Weights of a small masked image model: 32-pixel images, adamw at rate 0.0015.
Rows from block 3 of the decoder of a small masked image model, named by matrix and row number. Rows with one number belong to one neuron. Each number is 500 + 25 x the weight over its row's rms, rounded and kept within 0 to 999. All counts start at 0. Numbers have three digits each.
After each neuron's rows are labels from the 100 images, of 14976, where the neuron reaches its largest size: "responds to" is what is common among them. Only what is clearly more common there than usual is listed. The data: retinal OCT scans (Kermany 2017).
# gate: MLP gate (decoder.3.mlp.gate.weight, 512x256), inputs 0-85
# fc1: MLP up (decoder.3.mlp.fc1.weight, 512x256), inputs 0-85
# fc2: MLP down (decoder.3.mlp.fc2.weight, 256x512, transposed), outputs 0-85

gate.510:505515522524508507501495483493514463460521462513456545461499492484502533497484488496532539515547529511513535522516484536538500474476527518498505560465492492546506508501496468471457517451482477501498488504510527487532521526505511557497503517500480476490523441
fc1.510:497514519509513516528533521467505448527481557514489526491501508514468507453449464504485516489515482583534541526468521507565487501467489484470517496548514493504523468525457471561480520512530481485479483491488494477485501473488476496495516479532569461530503509
fc2.510:509481450499554507495506507441482484471504434498505519521543514480528502518475489512505514473527507484483487527533510514514470407471528479500499521485529500517522471471508512494496522434489471509516509522502474484519499494534522499476516474522479467535483491
responds to: finding: normal

gate.482:518527519520510509484457501505523517493543510531523512477541479517535547506527495547507526506505496514486548491539534502536497485529512506526525506508509524517497535524534496467535512503530538508507526505533513538515496506499470479486481496480504488481471486
fc1.482:507501502503509505486494520517497511464515499474508472479536491500460506499495463535507483460506475503472504482535470493534517523523465503530520454504421499512493502525433468483505508484487506500497497497478508545494496555514524495525515534506523479550489527
fc2.482:496494506497525539465485484500523517511473511482486529493435501498478522511490504441481502494516551498525486476524547508525497494495502491519524496477535499488451529467468503495495512501500493498532452434497499528533491462483533527476502528520458503451529471
responds to: finding: diabetic macular edema

gate.350:495526527520521515520496499512531467511510505535505496492529448518511525519512517513512509498481482546471498549522507515510499496530483508484490495494539469480490511515498504516507497523539486481483493505507502534515508511486479518537521499476514448504502492
fc1.350:508494464488493501481476487513488525506511501516524480533492464502514544502549482549485492480482480501472480515527513500490544511563510531514476491548490518490498512509488508457530521530477486524528528517526502548524491522520510469495510505488482471473452517
fc2.350:499511492494516524485469491521496522472447464503501523494501573514486526511513476490489513506504491477465534516517518512515509524520495554514512512502495543527489558530531467486530475526517494490516479486517522447466508502457514469489447486482511476501495504
responds to: finding: normal

gate.15:457469486509516522527504526509529503510534494551499508488521447504546554550499496514555515539509519530516501504530557512492554502528520520496488536507517495492574551511524493493534505481521501481466484457504492529501499500491484474491473468500501495466481479
fc1.15:493477479486488491498497521509498470508505504470458522490453462476514497533524462504510517495548490472474552498569494499474518485497498470490526483498512510515445568530526454513464493521536557509503507494493497526510513485474493516506488520505507528505490538
fc2.15:488502486528521531497471514492472517501531505532508496487483499508500524542492512471525515504469463491488490459505500502531505476477506478535501494484516518508501506492520502517458479526470526482529456517517481506502518521544476490471494500545554507497482538
responds to: finding: diabetic macular edema

gate.210:515503495505518506486477475476494484511530483523468538474497460482531506540497455536526512526483504531534521476520514494503548489516511472513478543521483514514498516511498504459540505495485540520516547490558519526530506495524489497502463499501502527462487507
fc1.210:523526513501477491488489500502502494485507495496512511502507555539496491455528521490487505502542459435500494504494481475499460515454518503488546484493525488462524463523534448535504510519532495528532494541503501489461495514489501524478550511494506508529527489
fc2.210:491497492481488450476517526543470485492506479470448521495508529478506480446485497508509457473490467477527462513498547493510494529475554535550479479457454491507479511549522543538507516470500504466527459505472500458496524502527487510519531502490491521505484497
responds to: finding: diabetic macular edema

gate.197:519531538546555548539516495525502453522516492537498518502494523503501527509455541514501502475508472513502497506470516532506501465499527466490491526492529471489503562490442558526532451498490538471461466496497500491500510533493467486458491494492532483467508474
fc1.197:471469482479469476485483502505519496478510483465506489473522542584508482500569527516489532458555533506532509484444539474510496523556536493456538488513533485569506500484513500506487463492492505533519493482494485477485495500481454541478497488459486471537484476
fc2.197:493498494518575494508455456502479494513519491471486537490517500521520468506467472495520523434476436496519494454488523478461459475511522506499482505484465533476489507527507538517531497505487519508534479478537563455506537531525511529497502504468479486477470528
responds to: finding: diabetic macular edema

gate.342:484490494508502495490455487504525520510542520542509524481546500518553541506511510533524541524512520511514534503521551500518502511515528527500533529504507520486506533526515525515531513517501525536515524496538508534512491489495453486469491467478481480472478470
fc1.342:494481468471471464490496493500478468492500501482474462505479475535459506455469485511523534478480492532531476502493514517523488482535436569515496484517441453487486536505506568505529470506511503519525524490489490513479478527480502512483508477495492491523495530
fc2.342:465484507531485508498459523463541491492464522458530511494494482533459515546537488467549493498492476483560526469465512481521464510463487518519501534470530459505476516464509503476511476520521487471473431499460508485500508496477492520470505518529491477474500532
responds to: finding: diabetic macular edema

gate.140:493506499521519515493506500473513497480536486500501493473541497483511512499509510530491510530520564515482489521488520536466548459496530469506500556464581495509531507516482480511483467509533500513506502499502526480519494526542488516507447460523461515481439472
fc1.140:491496518515507505495494481488485495470474525458460528476456512488491514493501476507537510510495501545510512505499497513519492480503487528506521540483444510545498458488556502484483524478486442493493497496522517503520517511528521536487512491508506506514517474
fc2.140:500502490497495508473446497517513495501483518531494499494490497510501530511512489541501510505505541443507476467525492503508438479512452470487501500472457532460467493509531564519525498455487498487513529492536480482480515468485502498423517479477498527499471554
responds to: finding: diabetic macular edema

gate.177:461482486512513503486480458456485486492526501510487521516482528467532491489483469493506467539530482493520457535495543524475536524486560478487486538477493512472491544492492501482549493486526540514502503510531530505542514530527515529515467477447454478469474464
fc1.177:498475486490500510520522504498488504537464471496521507524503447496523495540516513487449503479536458458469514455518523525490508483569504501530468531485506490556496480498559465515528495463436488486478496485512484526501514464479524485515468487511527528476486506
fc2.177:477520495503474424508516471471480505523511520506508482486490475548516486500463491485527511501532495534462512453513515481493463511449523454489507495498473547517492504516501489510519506474480512485502527497553505522489491524493522477524482474542505514470519490
responds to: finding: normal

gate.359:521511525507507504478480467482478503503512493523508485493531510496485509525474500495556519475533482525514535479530484544539495486543480497545486517527486497525504509493478507500521507498504523535531530526557531548516506527533505498436490468526520539464446494
fc1.359:477476477487493490504509488457502491504514499463514498482486495518495475477463543470531495543491510514502500501505464518517485501566461513528510519490531487439463512511514500470557493484552500536514493521518491533486502495483487532462508492446516446542456519
fc2.359:537533506519482501476473499488469492492519491457480530497513519519512528539466496472504490505515506518510502503520493506499482511502486494496521509456514479497515522525500504432517456494504477508495467533468523480423492473443500495489476498483522490483514485
responds to: finding: diabetic macular edema

gate.308:548550539532518515501502481493515534518515535527494558537472531495528510491466508504493499501523530522491495538491533502542524482487488532503556525476465510514463503501520512530466473488507478493506491530516511542500515487499492515510491449526441461477450472
fc1.308:460467463489504514528515526524506525546495551529563497555518534545483493503513502489467486471531456507492517489503507490522532513507475488519503496521501508513481502505522477512541519508504534462448466446471443486472500465481478488501511491503504482458480534
fc2.308:519480465446497498472478441440514464540490466490499476533529523421505507467519483508501523485461510425514504478488478474504455510454514514503503468511506512496507489462506448483537489482476501487496648521572525507558495516526473560524542519504532562511517524
responds to: finding: diabetic macular edema

gate.471:512519512500490476486470463464487476506486482501478514501480491489475494453483507505508496504464513472521524545505518475523486474510521497485481501544485506468513506497482500502526485483478485501527548525555536535512504503511497528504518523527506526535472489
fc1.471:492504522513519516484482469451465451451477437473457478438483472455496496536505499482502492462485502508487537483498482490487493495519509470495534495529482504489486508528474484513463474526499492513507509559547557595545555531528575508492525496542550478492509504
fc2.471:511488503468520513501496517554514505539484591524534507459505470539520457460478502465542522509505520501501512510503480454489530489485457511520512513514541524515515510459490485524508493456512529497490509500497516499483505485482464458541432496491530531547504494
responds to: finding: choroidal neovascularization

gate.7:503500514511510507509507534534495499485502521517518493496544471484522492492527488505525504489488459534515511465512497482485559529526540527487514477538530499483485494514477468505523492519507477500495493485499494480506504493496470490497516475563545540499476535
fc1.7:495487479468466464486478475466486481484480441470478507470496512442491488525495464499515474496474513516527511542447551481502524522511550515498522493468508528502555482492478501540469528488498513522523522530531502498485487493494491533497512542491493483538473490
fc2.7:480499506525534473511532500467469489522471413480508504531491530482524493485454535498500506481513490450562496498483508499492502520475527525501506512505523498484523513496498498521514516443447512478478495516504526473489485489495520510489536473467496517507517515
responds to: finding: diabetic macular edema

gate.309:507502504493489486471444502480493523499526527522493518478523472488539546537510540524483523522513508506543526504530550526523488478533509504523511538502542509497514543526510527495509504495513502543533549512557521488501498506496456481463489453504459511485466484
fc1.309:464493502500494491511478497453477473490522498500475472463492512482518533475490487508480503510516496433536499492437561523478537500525491509508479508498509500485466524506442554494507497438522494481485488492498517481481506540478485525458520486499509496512553513
fc2.309:526514494497515496489512510480554503469483487526505509516485505495488471482518467484520511512512505507558510502471564454482494501445529497478530496508515479518483519503458488495521467504527543492493487534462496488451504496486473525471504506546550487469542524
responds to: finding: diabetic macular edema

gate.250:494505511511500493499495490476507488506507480516488518481522481461497514493526528515547485523495497481503514471480595514495545473508542510502490524454494477489507500485492491533497454470469516499499497508515509532504514517514490516501489518538504501512439498
fc1.250:502497486484493493489510499533485533502501499488528482534502542520488472523462453466490506491497513535478478516533474506474490516553497503488500500527451480544533471496482539439523512541506480506506496492487483455495488483497508478515492493496505535482492561
fc2.250:492450495456511528493503507527514512488492452482485475486459499472524505514533470518521537494447494496513526518463503543490497515484509525488500516491493501508488497524453489496507471461506493485447496515477502502456530492471494513542498471510526508497519452
responds to: finding: choroidal neovascularization; finding: diabetic macular edema

gate.236:499496495504496476468461487454490514493521506512507508479503472474533490482469514505503567501500478494505498502494554488475489474512489496495527508484506484473494466549506518556550486503503475532521523500546532528505526513501500504459519474538488517450492480
fc1.236:516528515532538532512510517485502495484502468475496481517457448495522494501481523505503449487474486477544485499486521466532518461510477537472506489551474489485553488531490478542542456503500515471467474492488494509506512521523494517466507509489497496488466499
fc2.236:530537469504468507496518508489519505498503496499495531495492487569492480494472498519435506507475485492515476495482508500490471510566491489500494510522501555472470514460440444496494505500484485541541497477466513508469499512484498488526463519456529470506527479
responds to: finding: choroidal neovascularization

gate.106:494511515520516501502456468485489454486500478497468493495483518539504519517464487492523516493485508498520503493476505492502517473493529511473483510470569522485521506509472502490493464497504506497488506514553520524525532516513467496506482501489487437472498504
fc1.106:505492479480494497493508483508495519507469512503510513543512454480511504503529512503540477501506522492541496459549500493519467567481520538507498509530469515535486489470520515530486566474495521519519515514496494485490503475504525469554498499440455515477508479
fc2.106:488515514484504512495504486534509511495524520497480493485485452521458495495515501523497522526484505480483516512482487499499472447530505473466518486508526536493501534524481481499471508473485476519508537486514516516480525510462555447447503478541499470484504523
responds to: finding: normal

gate.48:505502484490482475472449466484484497478538515496490499457553457499531504506495480497523525495526523528521560474511536501507542512503493492498516540523506526523486491535516516515488477529513505532532535524544520520504509513509479534460541474504528516487491522
fc1.48:497490477463466463471485494508483500482500479474513492491495517452443466503442541478486484465497528523525512511447465531495491480510468475531532491467460467491529497473504558519542479482520480513515520503492500517493491488476502550499484509505485498514479467
fc2.48:526514494523539484489496503494508486503502463506499487531496536531536497495492523479524515523469469518548496487506528507454448509549469523496512490504526482461507511498513492492522503460503473517490506501474562441483478530490491496490496480431519480472502469
responds to: finding: diabetic macular edema

gate.427:488473459462459462469454505511514530512519522567525534492550507533539528501515502541510539464511538482506527527501538493571533511526548516499532522506504544500515519508473531511529511493527536569537530501497486468478475469465472497472451483478506486473434498
fc1.427:507514510501500510508508516529507494503487529518512467523484462495513531499496538477502446522473480529550505561527481544505492603500504507506470484511537489510460530495495505443509469499482470469478493497501497471495496495511480470529477526522484518467536520
fc2.427:494500539523510496497475479438514496513484508477503470442508494478519521523507519486506508502464514548570515478531461492477509517482468481491512543472521491504498475447473545502449464479481490499496531488564510513534481546557500510505486508479530458473480463
responds to: finding: diabetic macular edema

gate.511:500511509516508503488458494508504510507529522534516523489534474496533536523498514515551524529521511498515537499545518523495495523519493530524535528507529493479503549529526510474538508511530503524515532510561525530518495501506477495461492469483485502471474457
fc1.511:504513511492490488471489543528479481498519489456482491497465494470468475494450467466544505470500523550519508466557438515479505492529496571492518493501455464489531518525453489483507501529532475499498519502511517529499485503495513509441534474493488488532474476
fc2.511:487473498500456475493456451502513535498563498486505478507517484502471515538513465475523488502505439496522525488494531457494488495506494511534487500503539508494462520478530504490474482499542493493532484533477524498518497524478509521481474487505498496476527554
responds to: finding: diabetic macular edema

gate.144:505500485495491496480458481517509512490531501532519506492536501526564529539529504515498541538516493513507513524494515511513531508477521525525521546517528544517518544528511531485507501543526528531519529507518498510491481500506479461468490476460502476448512487
fc1.144:478481494490492469463470492486479481494499488453498503504469488494472474501495487509489504473525521506485490510561496483443462508536533488480528474455483470505522513529455472494445502483464416497510517524535516504518503492542512503504530514518504520515521500
fc2.144:437433476511496493486455483470503520515479482515490477498535489516487480506479471486514538504482511522483473498516543474516500495482521481491500496498482478539471473498498544505475521480459497486495489476523502500525516456513536504509506477566467501488541532
responds to: finding: diabetic macular edema

gate.470:490504510511510501486433464455507474475548501496479480466486534543506519478498503523521496511482474553545486554449520480519471482482494466488512488497556494471479501516490513487515488457489483515507509509554518496526507528527436499519487498492476472469469500
fc1.470:486471464473481495486516509523502539531491545525530528544533445473488489507532542493486525485517566435493527424543515499515487511534509508513503508494478504517523495506512518525500514537538520504509502480474487489477500468472518491484516510491486488484519488
fc2.470:475484513485509511535502529522519494504491521516499497499488499513509524456478490493536514532535512472479508520446519483504498495529441499502501470505515528494503480531498521510476495516515510489478502500498506500483518512510491481481490499554514475470524470
responds to: finding: normal

gate.224:487497505520516513503507481488481506493508491516506486506501479520537496475524472516541586490482501499513494558462526502471517504508543524462510502540503511467466499504468529464492483532550463509504495505523520491512515516481512482454502489519519536481469501
fc1.224:514508488498493496462495447479504477496493509476492496528493480519519473516498517481477511494492523507494441503522512457441474543494499475486503513467561502486475521492530432489492463529584520515521513535514512507502515508541523530548489480483469485482501512
fc2.224:489519499489483521485452490479504497545506467486479474485486491460506520470542503489524469504494509486495556476480506530444515500494491485479529533454498457452532486507485515533509488503512534482494502489509509496503470465488470495499493500532504469470464493
responds to: finding: diabetic macular edema

gate.44:509489483490496496492492516511502548501545516525530513486526492505577489526543515500525502486532498509482481481472511490492503509506540478510538514510494512502516500479464478503516489530522505508498502473510481493476484490485489458434495485544499555455475495
fc1.44:533516500498503491488476498497501515540521488538524525518516471519518490524476495516499462524509476512472514524514481494511487513548499488473483506524497499489539481484511502504538500529501505503512524500535494539509512477490490569455507518528523491452471481
fc2.44:487512501509534485531530556514515471488497498504531512524498486454530512563542531546473461495513508513419459488532482520476504470514495494475460512488479533499484503528498498534533490536507523484531479515477531465450473497467459465461486464536506451483448488
responds to: finding: diabetic macular edema

gate.403:517512503495488491490498506486498495489501500503495507493520491478523504471514511541535499489528515460479510503525535491512524456508484527463524511512501469494559547527469521485547467478501506541540531532528521531498471512475503449459511480518482475519450488
fc1.403:476500518502510510535521515475502501478506450481503435482502532488486495494506473506476516453504464483463457482513506505471533466492446502457480423446515484421500504498496513495514482497500476496487475498503518537510482536502519477505541527522501468533534480
fc2.403:505507506529483483490508497507511510499482502482502505511517536466545482476482521459536492473525505534530495470437531453456551570459500463507502458502505499512510480478487470527517521519489556517525526477539530477531488504555508517529553535492460526504498508
responds to: finding: diabetic macular edema

gate.216:462478483516516498496488481481520502485558480515531496475541477494531487473512520547555546486510513470535496519489546500564480475501493504511534504477518552489477555536515498515535482487520506506494489486499507509528488524501485507502498513465483497462490499
fc1.216:486483483475494495512503513477487499537496520492495520525478509526497504521440457493498505523542533569489517488514525481465487508509500499524499497514468487539524488521541488478468544517519480482485502480508482497483507473490500559491464484524487478527474524
fc2.216:500487515484477560502473475485487495510516473508475485492510503457511482484538528467502490486583480478462564513471551488483501515492483504490535499478524518471483550528500461525539502524468542513555504496534515486531501486499513481484488473494444508459516530
responds to: finding: choroidal neovascularization

gate.123:509513516529532526520569493477479493512502465503524514523518505472481447503481481473476497485500493475481468480475481510474509471475488479552526514512511495514501498523474443509506488502529493471483462500486515488488505496500557462521488450512509507491515502
fc1.123:504506497506506508489494489515465494527439508557490525547508495497515507531508500505486498507497482495485502502488512474488481480497503506474457510555490499482511483514472498472490577500513508495498503529506494492493591487495486478498560477510496481447503499
fc2.123:493467484505511475485494511503496487503520523504499482537489529524564489495495510473492507526518469501558497501549475491517533520526497515507488549528519504512471518489573509508533510489532473509522521494506513469520498505513490578535472508519492513504503492
responds to: finding: choroidal neovascularization

gate.49:482496510522515506479462475488523513498553503544508536472531487502548535507510535535542535537496514497495519514523543509517489518513510510497532536488543522475497535533515528480515514502512498512501513502535521540525502505498471488468483463463469479467485454
fc1.49:500498499491501500504500505459503498490523472487483471478481521513490521490481490508534511487504485528533475562506466540545529497529432508502491474517520485458495560551490484507473450470499489516508514495512509514494475543480515479477486492473526466524515498
fc2.49:487498487530489512498462523478495495524523464462501489495518515539473559499516472453514457495493498507550541505491505445481494524497507497517517516482523477470462490455494461468504497523501556485478447512474487526489485493446477518499504506506497464513466535
responds to: finding: choroidal neovascularization

gate.107:526521520505497511494499486484511511533511477534499538490535440472480520502482522480508508480529522512533526477531479530521494515522486485537483543502517540520490507526534499500525526453514510502503504504529493503494512471501498524506485473515494533485487501
fc1.107:482491506512515504500508493509485486497475473481512478509503481469485471507485455500501525457487550555438503527518475496518555529470565487461509472501501519495544505508453533520472521499505491492486481500485524545531523506534520551558514501530543473484500495
fc2.107:509490503485480502515507522440518522503493526522497510475512517487507522469468521485566478499508501486502495505526464522529524438503530485502487527506480492577522511517505507472532507477485521496483502518527466496550520515521536432518494503551513480513517485
responds to: finding: diabetic macular edema

gate.265:469480505516512512505504515518516500504517512504516480470528443530515515524483491482495501504502542496477535503482534509489505518474524504510473530511531475514511463513499493536460484513550491497490474495474495537508529494524510538554517529499493493474484507
fc1.265:489474471489487499492496519501510524491523509494495518492488562472521493530511497521509528500475500539530481521463488472475483499517472494530569496471485499478495507472524515475514511477456517505504497487493496475484486488512535487478509488494505477495526510
fc2.265:430448488506516514502478513498491476495518466514489513506501518446506475519473485474496450521519523508511503498471486504488493511488495483478521497424578455520481512500507494498512507503500476512491488498492514486534499539543533511495547521449509508485494486
responds to: finding: normal

gate.190:540539530534531523490508493528481514503525540516521510515534478489516472457500487473563525520533520491517493452495503512453515522525510490532522506486506526484443514496482478524468485521520498502503500498527527499504520504506527468493523492533497543439508497
fc1.190:512505503493501482473485503494477496516496470466545448543516518516502485490482476472447478472564498558477527498528445529532490480547509502539487479516516508541506504530472468487493496521559541521527521509511520508521492504517514524469508507538525529474506538
fc2.190:491533483508503494518531468514529508486510510505508515489473535458528485529490538558541490511491522491505531470527485513500517480490519440500518511480466447503501481545464504478491490546480508512528484509496506510478512528521492489471488500496483488512450455
responds to: finding: diabetic macular edema

gate.92:470475496504505508497506509525515575509531511550525524511492484475499522505486524513512526525506466524500499486501487558492471452501530514503475522495468493501457483479493522481522508542495475497482488468496488504488482515482513477419473525523496511468457477
fc1.92:490490476497501496486476496485487508509525522497528463559483541509534503530498475507519470560473478525534463534488505478487528511495513452474455503528534433496522524500505519489511518520526506496495511490505488470506493486508478510509500519456511495450515515
fc2.92:478503529504493510501502502528515478517512476510484506470471548532501509530520469523482493520496480500490503526519489509566482458468530480509496502479485502510514523523500503515456475473482544488486508540571460486529506506512531465505507505482470490494518473
responds to: finding: choroidal neovascularization

gate.316:493502500514506502475445495515514511504558519537513520491516493536554546514507516537510514549507503523515511519518522514521492502535506527511526533504533517492500537544527527500500515516503511540525538513544520534525509518510463485491491484486491469449482467
fc1.316:494489477472469474455455485536497485503505488492492462498472520511456505519450538468523525458513504486479489569513426554525457504490469545514484510495502468452502514509454535452468509471512460523516529491487501536488490518484506550487491499489499482504521502
fc2.316:559541515523440504525498502519482522495510488523509509491516479530472553519545472466519480492512446544534535487491518440453513485499502509549534508485466479498509520470446445501497492502432531461522450493491528502501476480519550471489469522542513484459477503
responds to: finding: diabetic macular edema

gate.449:483475471483486499506509502498497495491540494517502520486533538495526512485480441547478510498533500518498471540545514506517532516480510512471517506479487518508491524550522446456507482490513455525509502482502494456475458503487501439507485488465508533497519439
fc1.449:511532541556547529534518510494498505521469452508513504540458468539507471471491461509505521461481505534484487509490492472500523483520533522426492466516498506472500463474481502515457497502531480455467469493486489539515554508511524525492543508538515451512501509
fc2.449:472483476518511500502534492531515495512502526508536497543499530478547489490509498474481501477499498489482525480480497491510506479474518536486485485507481469467457523540509530504564515546505504488508465489449494489497504499525506506504516534401491540498494504
responds to: finding: choroidal neovascularization

gate.43:489499516512506496534511496505506511519516500531489546484548512542507489484453521506510524532497514534559506517469532491542511479521548502506509523471533481441525479501480537488504490528495524477470473484491477476477492483451502522471495502501493494510472480
fc1.43:524514513526530535561524517494481483514501509500512501486501535481503503542533510537524504476472475475529498539516497503512475469473529490521501481501522515465470505512490481486564503475432505451455498495516478475486492486491466466483457510491512449510494490
fc2.43:513519502527472501475501544496530525457481524455447517500519523510512468517535487523515445483484504507527482442539518485469528495507523493541516497533569491505491593520498467542510485502480509513474481531482557518500492503507500471446487516514493508474464516
responds to: finding: choroidal neovascularization